Weights of a small image captioner: decoder activation swiglu, 45211 training examples.
Rows from block 2 of the text decoder, named by matrix and row number. Rows with one number belong to one attention dimension. Each number is 200 + 20 x the weight over the matrix's rms, rounded and kept within 0 to 999. All counts start at 0.
# v: cross-attention value (decoder.blocks.2.cross_attn.v.weight, 192x256), inputs 52-103
# proj: cross-attention output (decoder.blocks.2.cross_attn.proj.weight, 192x192, transposed), outputs 48-95
v.28,195,181,208,206,190,198,202,228,204,230,187,192,209,221,190,222,175,187,191,180,191,202,245,193,207,178,222,146,184,179,175,235,222,189,182,217,179,208,209,206,199,185,143,221,228,231,190,201,199,180,174,187
v.29,170,241,242,165,218,168,203,193,214,188,191,194,176,195,222,167,189,194,191,256,187,213,186,235,195,222,180,252,229,263,229,218,184,182,224,158,203,219,207,201,239,200,212,196,194,220,222,195,182,210,207,204
v.30,192,211,205,139,210,201,192,200,203,223,176,188,214,204,194,203,207,120,197,193,237,198,194,249,219,177,247,202,196,188,178,212,193,219,165,192,199,191,186,225,174,209,184,197,205,201,211,190,189,183,176,199
v.31,195,187,214,197,207,179,209,169,224,203,209,215,193,193,219,199,190,196,196,225,194,207,201,219,210,162,154,196,191,242,190,244,172,153,176,160,198,194,222,189,219,246,214,201,194,180,206,200,184,219,222,165
v.32,206,212,236,197,235,201,232,165,227,215,193,200,192,223,195,171,232,177,202,231,207,193,214,256,235,235,183,222,201,219,184,236,203,208,212,190,191,209,235,181,222,217,213,185,195,220,186,215,205,202,207,195
v.33,193,195,243,212,233,225,203,210,177,203,173,146,214,207,144,224,209,227,197,201,205,220,175,180,202,216,213,164,199,175,167,214,209,210,222,236,195,200,222,202,166,227,176,192,186,204,195,196,206,214,219,221
v.34,193,191,170,195,194,183,175,188,194,215,209,205,172,180,190,201,188,209,184,191,210,202,210,189,188,200,242,169,184,190,184,186,211,178,167,224,209,206,174,203,188,218,230,191,178,168,206,218,176,186,209,177
v.35,161,211,194,182,215,193,220,192,237,218,189,210,198,211,209,214,190,203,219,175,213,256,228,213,215,203,195,196,218,187,208,192,164,217,190,219,203,233,197,237,208,204,209,200,184,187,198,200,203,208,194,207
v.36,204,189,173,212,172,227,185,217,201,209,169,198,197,207,163,201,214,214,199,175,236,191,229,222,218,204,239,179,197,178,191,217,228,192,185,213,199,208,202,174,177,204,201,188,213,241,142,178,185,197,177,194
v.37,186,201,192,217,206,230,209,193,202,189,210,184,188,224,189,187,196,217,201,162,198,195,219,195,196,212,224,190,202,196,185,223,217,238,197,268,176,199,197,190,197,200,187,199,203,211,172,205,193,199,187,234
v.38,147,189,206,148,230,157,229,189,197,197,216,183,211,202,206,142,192,183,193,236,199,198,230,208,192,169,197,166,204,242,214,172,175,207,191,173,203,228,198,172,190,197,214,193,181,209,190,196,192,191,234,209
v.39,213,210,187,214,205,216,211,222,176,170,195,167,227,214,144,218,189,249,197,181,183,178,202,188,207,196,176,185,185,160,168,197,245,197,171,224,181,177,191,211,170,194,176,218,184,205,205,218,189,221,169,211
v.40,209,209,196,177,185,175,198,205,194,157,202,204,200,206,229,190,188,211,205,219,199,221,185,195,205,187,231,228,158,214,212,185,209,185,218,204,170,232,164,193,217,206,209,209,182,201,219,204,202,200,197,190
v.41,178,212,216,207,189,226,203,177,205,229,203,171,236,208,200,201,205,200,188,215,219,244,237,208,213,166,232,221,178,199,186,194,204,230,186,206,220,214,225,212,197,221,189,182,176,174,201,189,207,188,179,221
v.42,214,218,195,180,189,230,207,201,172,177,215,220,214,198,202,212,205,170,166,177,197,194,207,196,203,245,213,223,215,192,172,195,175,219,201,224,181,159,220,215,195,183,183,199,211,197,205,220,208,177,182,185
v.43,212,218,203,188,230,186,164,210,189,192,170,213,179,191,211,174,179,222,213,174,193,193,209,196,221,194,184,214,154,210,179,188,184,198,202,207,223,190,167,209,187,188,191,195,208,193,196,212,212,185,195,204
v.44,204,232,207,207,184,186,195,192,229,196,207,214,196,205,190,191,227,237,203,214,194,187,184,162,177,247,216,202,235,206,219,187,196,199,205,145,217,233,179,179,224,217,243,183,194,189,178,191,194,195,225,226
v.45,195,196,169,201,203,198,169,229,191,178,192,181,193,198,160,200,192,225,211,213,196,214,221,186,225,187,194,195,162,168,194,201,223,153,234,216,190,227,199,208,220,228,170,177,218,237,184,200,233,211,197,203
v.46,170,233,242,170,208,185,182,198,218,227,227,229,226,180,201,210,203,198,222,182,234,217,246,224,208,195,202,207,221,220,193,232,219,207,184,176,202,233,212,207,230,200,211,232,200,164,186,196,190,201,194,191
v.47,221,188,212,202,192,201,227,212,226,212,206,207,192,198,219,190,221,199,186,188,217,202,224,205,189,227,199,200,193,190,191,198,201,224,187,218,211,200,205,187,214,199,222,188,217,192,210,206,222,219,210,220
v.48,198,205,213,192,225,205,210,226,210,233,187,209,185,233,232,203,189,195,216,178,207,190,213,201,203,191,214,222,217,257,180,237,203,192,194,200,207,240,217,219,219,224,186,199,193,211,178,210,209,194,212,189
v.49,201,164,194,191,219,208,225,183,176,162,189,200,190,196,205,168,181,197,179,183,222,252,221,202,224,177,229,202,220,210,212,174,206,231,202,211,194,197,202,171,201,174,194,206,178,197,170,179,189,200,209,223
v.50,183,211,200,197,232,185,200,186,208,196,209,185,181,181,169,220,212,178,212,204,198,197,228,205,192,176,209,182,181,197,201,230,193,233,187,174,198,200,201,223,186,198,203,191,198,218,215,209,197,222,179,181
v.51,279,193,194,203,208,215,178,221,217,221,164,208,148,222,207,193,193,204,198,170,198,208,201,208,221,230,220,212,180,206,208,195,190,196,192,206,208,200,186,203,214,225,205,214,188,224,169,197,190,197,199,183
v.52,191,172,192,176,204,233,207,249,174,192,195,226,205,184,191,170,209,228,225,206,196,215,201,178,225,217,212,199,189,207,223,181,172,201,210,220,225,227,176,228,216,215,193,197,169,199,189,169,217,162,193,188
v.53,222,237,202,243,174,196,199,195,167,192,232,230,182,256,201,206,208,236,198,196,181,213,222,197,194,157,184,236,194,243,216,191,180,185,211,233,215,223,179,229,188,209,216,226,236,214,183,216,225,203,218,243
v.54,264,201,197,198,176,217,198,209,174,205,233,173,212,225,184,235,211,213,214,186,217,213,232,209,171,183,228,176,195,199,187,209,229,181,194,180,189,200,207,186,176,174,199,198,187,189,190,221,218,196,185,173
v.55,222,180,199,212,191,220,182,210,211,206,173,195,198,227,177,210,193,174,226,219,218,221,203,207,227,207,223,202,206,201,209,224,200,204,195,249,186,188,192,186,195,163,205,242,186,202,165,190,191,180,196,180
v.56,202,199,231,219,220,200,197,205,191,207,209,165,180,192,205,206,237,209,171,177,196,214,209,196,231,168,197,247,176,210,192,179,177,167,211,218,199,206,205,214,180,218,191,237,229,185,192,199,216,192,214,221
v.57,213,221,209,211,197,198,231,223,202,208,218,205,199,203,211,202,186,230,228,170,209,178,225,205,203,229,210,185,197,193,200,207,213,221,203,202,221,206,189,208,212,220,176,199,193,219,196,227,205,176,164,209
v.58,168,197,208,207,218,190,207,203,207,200,211,232,190,180,201,175,163,185,170,229,180,177,164,215,214,223,188,181,191,224,229,250,212,170,179,187,181,203,185,211,224,233,207,191,206,178,219,209,161,225,193,155
v.59,188,221,227,237,193,183,185,187,211,231,221,189,195,182,192,234,220,191,192,214,216,235,234,218,218,187,262,191,209,218,223,211,183,180,230,209,173,230,180,203,217,228,174,213,197,190,199,199,208,213,218,164
v.60,126,208,263,149,187,157,219,217,216,222,217,235,206,216,245,187,220,177,193,245,213,216,194,250,259,236,195,174,222,270,236,286,192,162,257,151,201,219,180,198,225,201,204,186,148,188,241,153,192,193,182,210
v.61,165,197,218,177,232,203,181,167,181,212,189,182,164,188,180,194,214,217,166,199,193,208,177,194,209,169,168,211,176,216,206,170,176,176,211,195,166,189,184,178,163,186,158,223,219,215,173,191,194,142,207,226
v.62,234,184,244,206,192,217,199,171,168,176,160,186,185,178,213,209,179,209,163,190,224,212,166,199,148,159,193,193,195,211,171,155,219,173,191,193,212,189,200,207,170,201,188,240,197,167,207,203,207,193,169,218
v.63,204,209,206,202,222,197,218,211,189,203,199,159,187,170,183,192,213,202,156,205,233,212,198,192,203,212,220,216,194,214,193,165,205,200,192,170,207,195,172,187,192,223,231,167,183,186,186,187,205,186,221,205
v.64,204,209,207,187,245,145,232,208,231,185,195,157,178,181,221,208,203,198,192,212,200,192,217,232,200,202,222,204,196,176,195,199,201,194,189,189,187,217,182,207,180,201,231,235,245,220,191,211,209,199,221,219
v.65,211,203,205,226,203,201,175,184,182,206,195,209,187,189,171,187,188,217,178,214,181,199,210,197,187,213,181,198,189,198,202,185,192,164,219,200,218,236,165,201,203,248,179,226,162,206,194,192,179,209,221,201
v.66,189,223,190,181,225,224,221,245,231,208,197,214,245,189,214,193,161,228,218,187,202,216,233,223,204,198,189,193,191,203,206,216,178,209,193,214,207,243,207,207,171,236,175,208,204,218,187,214,187,179,222,194
v.67,205,171,196,155,210,191,159,187,168,207,211,211,213,196,202,161,211,195,196,214,188,207,154,202,183,153,159,233,227,224,212,170,174,194,225,187,171,196,178,225,161,194,209,220,193,167,217,207,213,188,210,217
v.68,225,234,206,184,208,155,202,211,197,207,205,199,188,204,160,197,195,191,201,173,209,214,181,186,175,216,202,199,184,202,195,186,166,194,211,219,200,202,192,194,211,229,193,222,223,223,195,218,216,169,178,215
v.69,222,177,224,221,212,227,186,205,213,226,216,212,188,189,197,212,188,192,200,217,194,214,228,215,197,203,218,222,182,194,213,223,190,201,215,184,205,203,183,218,216,219,199,178,213,202,198,193,223,217,195,196
v.70,227,205,211,210,197,186,235,170,174,185,176,220,211,185,192,205,173,215,191,201,186,211,207,217,199,184,206,198,185,194,212,204,193,191,193,193,189,210,182,197,174,192,238,177,208,194,194,194,166,200,167,178
v.71,184,182,201,220,223,218,206,193,213,199,225,196,206,197,188,173,175,214,222,168,208,241,202,202,217,195,182,191,227,193,222,174,158,188,171,197,184,223,168,189,227,206,215,181,185,199,193,210,220,178,207,184
v.72,208,180,205,226,198,191,228,165,202,208,221,215,169,169,213,203,201,211,201,207,222,225,196,182,219,176,206,200,210,211,202,176,224,188,241,145,206,225,209,172,208,208,241,184,166,177,200,158,211,194,217,206
v.73,198,197,198,190,219,196,184,206,208,184,217,191,239,210,181,208,215,209,225,218,215,178,198,198,199,226,194,230,143,217,212,204,244,213,203,221,198,193,197,221,169,203,224,175,199,211,178,180,173,196,206,229
v.74,224,168,195,187,214,169,189,156,187,173,185,179,179,189,186,202,196,183,171,198,248,218,203,193,194,139,255,174,182,185,185,192,260,164,190,173,187,195,200,198,185,202,160,221,215,197,178,186,223,195,226,217
v.75,174,193,220,209,206,197,188,226,231,196,160,176,213,180,220,207,227,191,148,207,213,252,225,193,186,198,239,192,190,194,182,164,178,205,187,201,188,164,187,189,199,188,197,197,179,156,236,233,237,202,228,205
v.76,223,191,184,221,208,216,212,224,202,176,198,227,183,206,195,224,179,212,197,221,238,205,182,217,184,243,221,218,171,196,213,215,217,218,191,195,213,179,207,188,212,235,197,198,196,246,215,221,236,194,179,193
v.77,201,196,202,206,163,223,193,172,217,169,202,206,218,183,201,177,230,182,165,199,204,196,220,226,196,214,208,196,190,187,183,169,199,219,199,211,181,215,184,163,184,209,208,174,199,179,214,182,174,155,169,182
v.78,172,217,173,209,214,185,229,213,202,172,166,215,199,198,178,202,219,198,198,179,221,193,207,197,222,175,217,208,217,180,198,226,198,209,205,178,194,247,202,235,187,170,216,206,192,226,193,179,197,223,203,186
v.79,214,219,201,196,206,208,201,187,214,211,208,205,182,209,174,182,193,213,215,165,183,161,204,162,155,190,197,189,196,214,198,184,220,191,206,192,196,186,172,221,201,200,192,184,226,222,209,194,195,201,211,186
v.80,204,176,203,213,209,195,216,184,203,205,184,200,206,186,204,215,209,212,224,166,213,221,197,218,201,183,204,198,171,222,223,168,181,173,198,162,210,207,179,184,172,197,208,192,182,187,215,205,198,181,216,193
v.81,216,208,188,188,203,205,207,206,203,173,196,198,191,215,170,158,197,168,215,201,180,158,203,176,196,188,184,195,219,207,210,219,207,205,164,208,199,199,162,219,182,165,203,176,188,240,224,225,227,217,183,196
v.82,226,204,203,224,202,173,217,192,211,202,205,189,198,197,205,225,208,194,192,197,161,223,199,180,179,191,210,246,221,193,217,176,186,220,195,183,197,191,223,212,192,178,217,163,200,214,181,218,235,198,190,206
v.83,206,211,215,221,186,180,223,179,199,203,211,165,147,176,226,206,181,191,206,217,213,209,240,180,195,176,226,217,189,194,185,211,230,230,227,180,215,194,227,192,231,201,204,205,157,196,195,180,168,171,158,197
v.84,224,205,223,230,223,192,219,241,190,185,216,199,158,203,156,205,203,222,206,211,233,197,188,193,220,192,229,197,212,197,198,223,259,197,234,136,210,182,223,180,228,214,193,197,224,231,243,201,195,184,182,193
v.85,182,182,173,206,215,175,172,203,192,204,201,193,225,201,148,157,211,183,174,186,183,215,219,165,179,160,173,205,208,211,216,197,208,194,172,246,181,193,190,187,213,199,200,219,159,186,196,227,218,198,192,186
v.86,173,203,196,172,138,191,189,177,184,170,187,205,189,183,185,208,188,209,195,188,171,195,203,172,193,213,153,219,203,211,204,204,170,168,190,213,193,207,216,187,170,187,177,221,195,193,227,202,187,170,176,217
v.87,185,197,206,230,206,234,207,214,202,206,200,226,201,224,197,189,176,213,201,221,218,196,221,170,204,190,206,243,231,251,233,190,185,198,218,210,203,228,220,231,245,179,212,215,188,217,241,228,202,187,172,184
v.88,232,179,203,190,190,199,170,197,177,197,190,198,170,190,201,204,241,193,184,181,184,203,196,177,201,203,234,220,158,171,201,182,201,177,188,204,193,197,174,207,174,218,188,193,188,217,228,201,174,203,206,235
v.89,167,177,191,233,185,192,206,187,202,189,181,224,167,199,208,190,200,225,216,220,236,192,216,177,217,212,200,259,156,203,194,182,234,229,237,224,268,214,199,230,243,211,219,215,182,219,176,143,172,182,165,182
v.90,207,193,221,196,212,185,202,231,200,203,194,185,184,161,207,183,204,223,183,195,210,206,219,194,235,170,182,216,181,232,228,178,179,163,218,194,198,205,207,206,174,189,184,238,199,212,216,201,218,191,229,219
v.91,213,226,215,208,203,217,204,194,206,215,205,176,219,190,234,231,221,190,222,207,192,220,222,208,190,207,187,246,221,198,170,206,226,215,229,231,212,214,213,202,203,189,237,192,212,183,179,183,205,195,195,165
v.92,237,183,179,211,210,199,179,170,186,197,212,186,234,217,196,207,199,166,192,144,160,226,204,152,227,161,201,191,197,173,191,128,184,179,178,187,200,170,226,222,170,186,223,174,175,201,229,215,190,228,216,205
v.93,183,180,224,203,215,187,194,216,191,201,186,245,207,195,238,191,175,168,189,201,253,222,192,190,223,189,203,187,157,216,192,167,208,167,209,218,220,196,210,210,182,205,172,219,206,182,195,230,203,221,200,176
proj.28,172,190,234,199,184,225,210,223,223,215,228,178,191,187,203,169,217,167,199,150,211,175,196,222,207,201,212,204,224,183,192,179,212,204,186,213,203,233,207,221,209,206,172,200,202,203,193,187
proj.29,196,175,187,178,181,202,179,152,189,200,157,201,214,145,212,230,151,199,200,207,211,231,209,209,169,214,217,244,236,254,220,215,178,231,264,178,174,164,172,184,246,198,214,197,194,209,180,207
proj.30,201,196,199,197,209,228,216,241,171,194,219,215,183,145,191,217,191,208,188,183,189,198,225,193,196,226,229,206,201,227,198,161,184,193,243,205,176,196,196,199,195,222,205,172,182,192,216,215
proj.31,224,190,174,178,173,211,195,186,199,230,200,205,184,180,208,219,154,184,202,188,213,202,221,198,164,204,215,246,206,253,199,218,198,209,242,186,163,170,183,179,240,197,185,160,183,230,198,200
proj.32,225,174,171,203,154,209,182,183,190,186,202,182,207,186,215,208,161,207,197,213,195,200,214,199,177,205,208,196,198,229,202,214,186,223,245,183,189,184,199,174,210,175,182,193,189,219,156,172
proj.33,189,214,206,226,198,197,189,231,189,207,207,179,187,222,197,161,194,192,193,223,197,231,196,188,205,200,178,171,198,188,179,175,215,198,139,234,183,229,243,220,196,202,192,247,194,211,173,177
proj.34,183,224,222,233,205,196,214,197,228,200,238,215,208,278,160,199,250,215,225,198,222,184,183,173,232,216,171,165,189,177,195,218,229,168,179,227,193,207,192,193,132,177,197,227,207,182,182,209
proj.35,204,190,204,201,177,212,195,183,201,210,212,166,211,201,187,210,169,203,199,243,207,196,207,222,189,185,215,194,189,208,196,178,192,207,214,204,228,201,191,208,217,206,206,189,212,191,228,213
proj.36,205,198,209,220,208,207,214,262,219,185,227,194,209,230,191,181,221,215,215,178,190,211,188,204,224,211,167,164,173,179,188,209,212,169,164,218,216,222,181,233,149,207,201,214,185,165,231,195
proj.37,188,188,214,212,171,200,210,233,211,178,221,188,206,237,209,165,209,192,194,197,194,197,216,195,210,199,182,150,204,178,167,198,222,213,170,200,195,218,250,223,158,211,203,209,214,193,189,184
proj.38,231,168,185,214,182,213,182,156,184,207,194,215,204,167,204,236,199,212,185,225,207,191,200,198,161,205,231,258,185,203,223,198,193,205,248,180,186,199,177,168,210,226,202,188,178,242,156,191
proj.39,162,241,220,204,242,192,233,267,219,219,199,206,195,240,206,177,254,181,219,210,205,201,187,212,239,207,197,155,182,180,205,163,212,195,140,221,200,187,237,190,172,211,212,223,207,192,218,216
proj.40,238,188,186,217,186,210,191,146,186,191,172,216,211,179,226,260,190,204,209,183,234,180,218,200,171,216,194,245,225,199,202,188,183,194,262,188,202,161,217,170,203,214,217,186,188,206,195,199
proj.41,178,202,216,225,204,202,206,197,209,178,205,179,212,183,179,177,186,204,155,244,169,193,205,203,211,211,194,157,192,172,173,236,214,197,133,201,211,208,201,235,190,180,209,214,194,201,171,179
proj.42,223,177,183,207,203,205,191,217,217,249,215,198,195,183,204,195,225,194,211,214,198,197,187,218,199,178,201,221,209,206,194,164,222,191,225,192,220,212,234,203,204,192,223,166,202,187,272,208
proj.43,229,214,219,208,211,224,187,188,191,209,185,186,192,203,199,200,226,215,219,170,182,194,175,209,191,191,181,229,192,229,202,203,209,219,234,182,202,176,209,193,191,222,209,204,193,180,193,197
proj.44,198,172,177,183,182,197,184,208,206,205,180,193,188,173,212,206,144,190,159,205,197,205,209,188,196,188,191,213,181,217,196,231,183,174,168,178,180,201,187,195,197,219,219,207,207,196,203,204
proj.45,185,217,238,188,209,225,230,268,211,202,218,206,180,227,189,151,253,196,218,188,194,224,202,201,200,196,200,190,164,201,181,189,208,164,186,213,188,193,205,237,173,217,179,231,232,180,264,209
proj.46,207,182,222,217,215,242,191,192,186,209,183,229,224,177,194,220,195,220,206,207,198,196,210,204,207,222,217,210,213,212,195,184,181,201,234,169,179,191,181,170,221,198,225,227,190,175,204,194
proj.47,185,241,181,214,232,190,204,209,205,208,211,214,195,186,209,199,200,238,183,241,185,216,206,169,242,211,183,177,183,201,207,232,188,212,167,227,207,202,188,206,171,180,206,219,172,211,201,194
proj.48,197,205,170,176,192,211,216,209,171,167,193,187,219,163,219,214,167,199,188,227,186,213,193,200,192,192,191,209,169,202,201,227,203,196,194,205,186,196,194,188,213,195,206,149,233,226,179,190
proj.49,191,200,179,168,207,187,204,231,165,175,219,197,231,177,193,225,210,197,220,219,209,208,185,221,204,185,187,191,158,191,197,203,176,182,233,177,205,197,177,174,213,214,226,184,206,199,217,166
proj.50,207,191,183,198,203,183,217,227,186,188,221,202,217,213,196,183,163,213,201,247,201,222,209,169,203,200,181,189,187,212,188,187,219,197,210,208,182,219,202,206,204,220,173,235,193,227,176,199
proj.51,259,224,183,191,176,201,216,184,195,212,218,196,227,200,191,199,241,209,231,189,217,212,194,202,214,223,183,172,190,224,187,177,236,197,201,222,201,181,218,207,173,185,214,175,222,181,212,215
proj.52,208,201,206,200,183,225,207,182,174,200,164,192,221,168,213,189,168,188,224,199,209,247,207,199,170,223,167,224,210,225,181,178,201,211,219,211,185,178,183,206,220,248,221,213,207,203,217,188
proj.53,206,198,195,170,142,220,193,172,228,224,209,209,215,172,199,194,234,194,187,193,193,181,205,241,195,161,240,251,215,187,214,210,238,214,186,212,217,213,237,164,216,199,217,186,226,236,212,199
proj.54,177,229,217,196,218,195,195,257,187,204,222,205,194,204,188,181,229,201,226,171,218,212,177,211,230,186,213,166,176,195,173,190,202,186,172,214,198,211,213,186,167,187,186,196,196,173,228,204
proj.55,221,185,196,187,182,202,198,191,187,175,201,204,207,227,187,207,169,215,217,213,213,200,219,186,228,207,203,182,199,202,212,212,197,232,232,210,164,201,208,171,208,194,164,198,224,199,193,167
proj.56,195,229,196,186,189,193,185,234,201,196,204,215,207,172,205,177,175,209,167,231,178,208,223,176,218,229,203,185,182,188,195,211,207,213,155,201,180,188,189,236,167,191,188,216,188,238,201,198
proj.57,184,195,183,203,192,200,210,208,203,181,196,171,231,188,198,192,205,195,181,218,217,215,201,187,215,208,165,199,224,196,178,197,209,181,196,219,211,212,214,210,189,204,224,164,189,202,229,197
proj.58,213,173,155,195,172,217,218,176,173,180,179,198,185,189,206,213,147,176,212,206,201,207,205,195,170,209,185,243,197,235,214,224,194,221,262,186,172,223,199,185,215,210,195,198,222,230,161,178
proj.59,204,199,187,207,187,218,193,229,184,179,212,210,218,176,213,205,145,221,217,211,205,236,195,218,184,224,206,213,191,205,208,205,193,185,199,191,177,206,203,200,192,163,184,175,194,200,204,171
proj.60,213,169,175,201,174,182,194,208,175,177,184,198,197,183,206,188,95,210,141,220,179,215,248,175,208,238,208,199,201,211,221,236,181,236,173,195,185,208,203,207,216,206,195,215,205,230,165,181
proj.61,225,194,209,221,223,222,172,207,181,206,187,227,206,158,211,186,201,212,204,192,190,198,170,207,183,210,192,219,208,213,210,175,199,184,213,189,181,172,183,198,219,209,199,193,183,239,193,194
proj.62,186,207,221,204,231,194,210,237,189,204,175,210,178,235,214,191,185,187,229,174,179,207,156,189,194,206,168,204,206,205,175,188,185,200,169,211,216,197,220,208,205,182,213,183,202,223,196,199
proj.63,180,224,196,190,238,200,215,267,181,183,181,191,159,202,199,200,191,203,231,215,182,227,194,191,220,212,176,180,162,189,193,204,191,176,165,200,180,200,208,210,187,179,188,193,195,198,205,195
proj.64,185,194,223,208,206,209,173,223,220,207,169,202,159,208,201,205,212,180,209,216,202,167,186,203,199,175,212,230,191,200,195,176,167,198,207,174,173,216,166,199,213,189,201,193,174,199,221,208
proj.65,201,191,211,191,199,198,175,194,226,205,165,191,177,191,210,181,184,152,191,174,227,220,182,232,193,225,170,210,199,237,203,169,197,204,193,222,172,193,197,208,226,210,207,202,202,192,218,210
proj.66,227,193,180,232,156,201,204,154,211,211,199,192,214,166,191,218,199,172,173,223,198,205,208,218,194,227,193,204,185,244,194,189,196,184,176,218,194,177,177,183,181,204,231,206,210,196,219,197
proj.67,178,214,201,174,212,203,220,227,188,202,223,159,197,180,203,174,228,210,211,200,195,216,184,210,176,172,212,221,197,171,242,175,212,193,208,199,232,218,205,185,183,212,215,180,216,219,218,201
proj.68,192,206,175,203,190,191,216,173,181,202,194,170,181,156,191,185,175,194,186,196,192,231,197,176,170,178,181,172,176,210,194,228,196,223,199,219,229,202,211,185,183,181,202,166,212,191,163,180
proj.69,204,194,198,159,171,207,228,203,209,225,198,195,192,185,193,180,194,188,206,213,190,247,209,225,214,225,171,239,179,191,200,211,237,197,175,234,214,197,222,187,221,198,198,206,241,209,224,202
proj.70,171,177,177,200,197,171,214,190,212,183,197,213,181,208,210,223,178,189,183,204,185,237,199,199,192,187,215,198,187,248,192,173,215,168,238,179,178,178,198,218,221,173,183,183,198,219,246,206
proj.71,229,208,206,229,188,204,177,209,191,189,215,209,210,181,198,231,226,216,234,186,215,216,166,193,178,194,212,215,165,227,181,199,229,173,237,199,184,153,188,175,162,216,222,209,212,193,205,196
proj.72,231,204,247,241,203,157,178,174,207,207,189,227,222,206,186,226,215,217,202,194,214,193,231,220,219,240,188,198,180,204,215,222,188,184,197,218,211,187,158,193,201,200,193,226,215,182,181,177
proj.73,211,194,223,208,189,199,188,239,210,167,176,194,178,225,200,194,210,212,186,182,206,201,198,177,220,224,206,180,203,162,210,220,197,238,173,183,205,190,205,208,169,212,187,257,193,187,148,169
proj.74,235,214,226,202,204,225,210,224,210,229,172,237,209,212,215,186,231,158,222,184,237,202,203,206,192,211,200,233,228,207,204,148,190,191,232,207,213,227,175,193,227,189,182,232,206,209,223,205
proj.75,209,226,179,193,218,218,175,255,199,235,190,187,218,201,188,194,209,200,190,217,180,199,212,220,217,228,232,193,202,188,171,171,203,205,190,178,205,235,177,195,198,214,187,191,183,212,218,241
proj.76,193,209,189,198,199,213,203,174,221,175,179,176,172,196,197,204,210,197,195,174,201,182,204,169,217,211,221,192,181,196,188,263,224,231,197,212,203,177,231,208,174,205,175,194,198,209,140,226
proj.77,229,175,206,209,176,193,190,165,216,228,217,199,202,213,195,200,237,191,199,214,183,210,204,212,179,195,193,228,223,207,193,198,199,205,223,211,209,167,192,198,224,191,205,175,213,166,221,210
proj.78,211,190,193,237,192,184,220,166,202,177,233,199,203,223,185,225,206,221,191,196,172,189,210,188,189,208,181,223,206,216,209,177,198,179,255,184,207,233,215,204,191,200,195,156,192,231,188,224
proj.79,198,206,188,190,207,202,207,193,196,204,214,206,168,202,199,205,227,206,210,212,194,194,194,187,209,193,212,208,219,219,201,200,194,206,202,199,200,186,195,181,230,171,215,213,221,179,217,218
proj.80,203,197,192,203,207,205,206,185,222,220,230,217,201,180,188,215,211,219,223,197,191,174,197,197,199,215,224,224,195,209,190,194,215,206,190,187,220,207,157,188,214,219,213,209,204,217,236,202
proj.81,182,200,192,181,223,203,210,241,215,203,180,193,201,195,210,197,190,204,215,212,179,172,255,169,223,230,197,184,218,166,196,212,204,188,187,188,218,209,209,211,148,212,210,226,207,186,211,184
proj.82,207,170,194,205,192,195,177,173,191,217,198,211,225,187,220,235,171,211,189,248,207,216,193,187,183,192,198,210,211,209,223,181,189,157,208,206,217,194,198,163,207,185,227,182,184,197,200,188
proj.83,209,194,218,191,209,228,210,229,202,217,174,210,172,175,191,165,185,196,193,196,216,218,248,193,201,235,192,180,197,199,168,230,210,205,131,189,179,229,181,225,197,219,205,208,215,188,190,174
proj.84,233,188,192,207,209,204,220,193,217,218,186,225,192,180,190,189,193,199,188,215,222,195,219,186,170,218,179,185,203,228,224,242,182,225,174,202,179,210,164,193,226,201,176,199,191,214,197,186
proj.85,220,217,178,195,149,216,218,173,214,198,224,191,208,221,209,238,213,198,205,171,222,197,203,205,210,204,214,188,189,210,211,182,185,201,209,195,214,215,197,192,158,208,167,191,186,256,181,195
proj.86,197,159,154,180,183,170,212,166,203,210,199,197,182,231,214,191,210,195,194,224,188,181,195,202,203,180,202,207,233,230,193,203,216,203,218,168,198,207,196,243,218,187,197,228,196,212,211,207
proj.87,191,202,202,185,171,195,205,193,190,188,192,160,220,182,188,162,213,197,205,198,220,222,188,234,208,200,169,184,194,198,204,200,228,189,161,226,213,191,245,223,187,196,216,168,206,205,227,174
proj.88,198,207,209,196,171,193,207,222,218,232,170,210,196,183,183,191,214,219,197,185,208,176,230,181,190,220,202,232,219,197,195,235,195,232,180,174,228,188,217,206,203,207,225,213,188,190,200,195
proj.89,219,208,211,202,178,180,231,198,184,174,170,184,197,199,218,156,191,194,196,150,210,221,219,197,229,221,162,192,196,207,193,239,195,240,184,175,176,203,222,238,194,201,179,184,196,203,181,163
proj.90,190,207,203,167,166,192,193,213,188,209,201,210,225,192,214,185,190,195,212,204,199,240,200,220,204,192,174,209,184,217,201,136,223,175,225,231,205,175,203,176,196,211,211,172,219,213,238,201
proj.91,182,203,204,191,224,147,215,218,187,194,186,192,187,220,183,136,157,204,180,218,180,229,216,206,220,214,165,152,204,214,188,233,204,186,165,217,197,206,197,224,166,176,194,217,212,178,185,188
proj.92,186,242,162,183,187,198,205,208,181,208,242,217,210,201,210,218,214,207,196,219,179,213,180,196,224,168,204,222,162,198,210,196,177,179,210,244,234,226,221,206,197,199,211,197,206,242,217,225
proj.93,217,223,165,194,180,195,207,211,179,215,173,184,210,182,207,244,238,198,235,165,217,176,184,206,191,229,209,212,176,209,193,174,227,192,227,168,215,171,236,183,179,213,219,157,191,236,213,166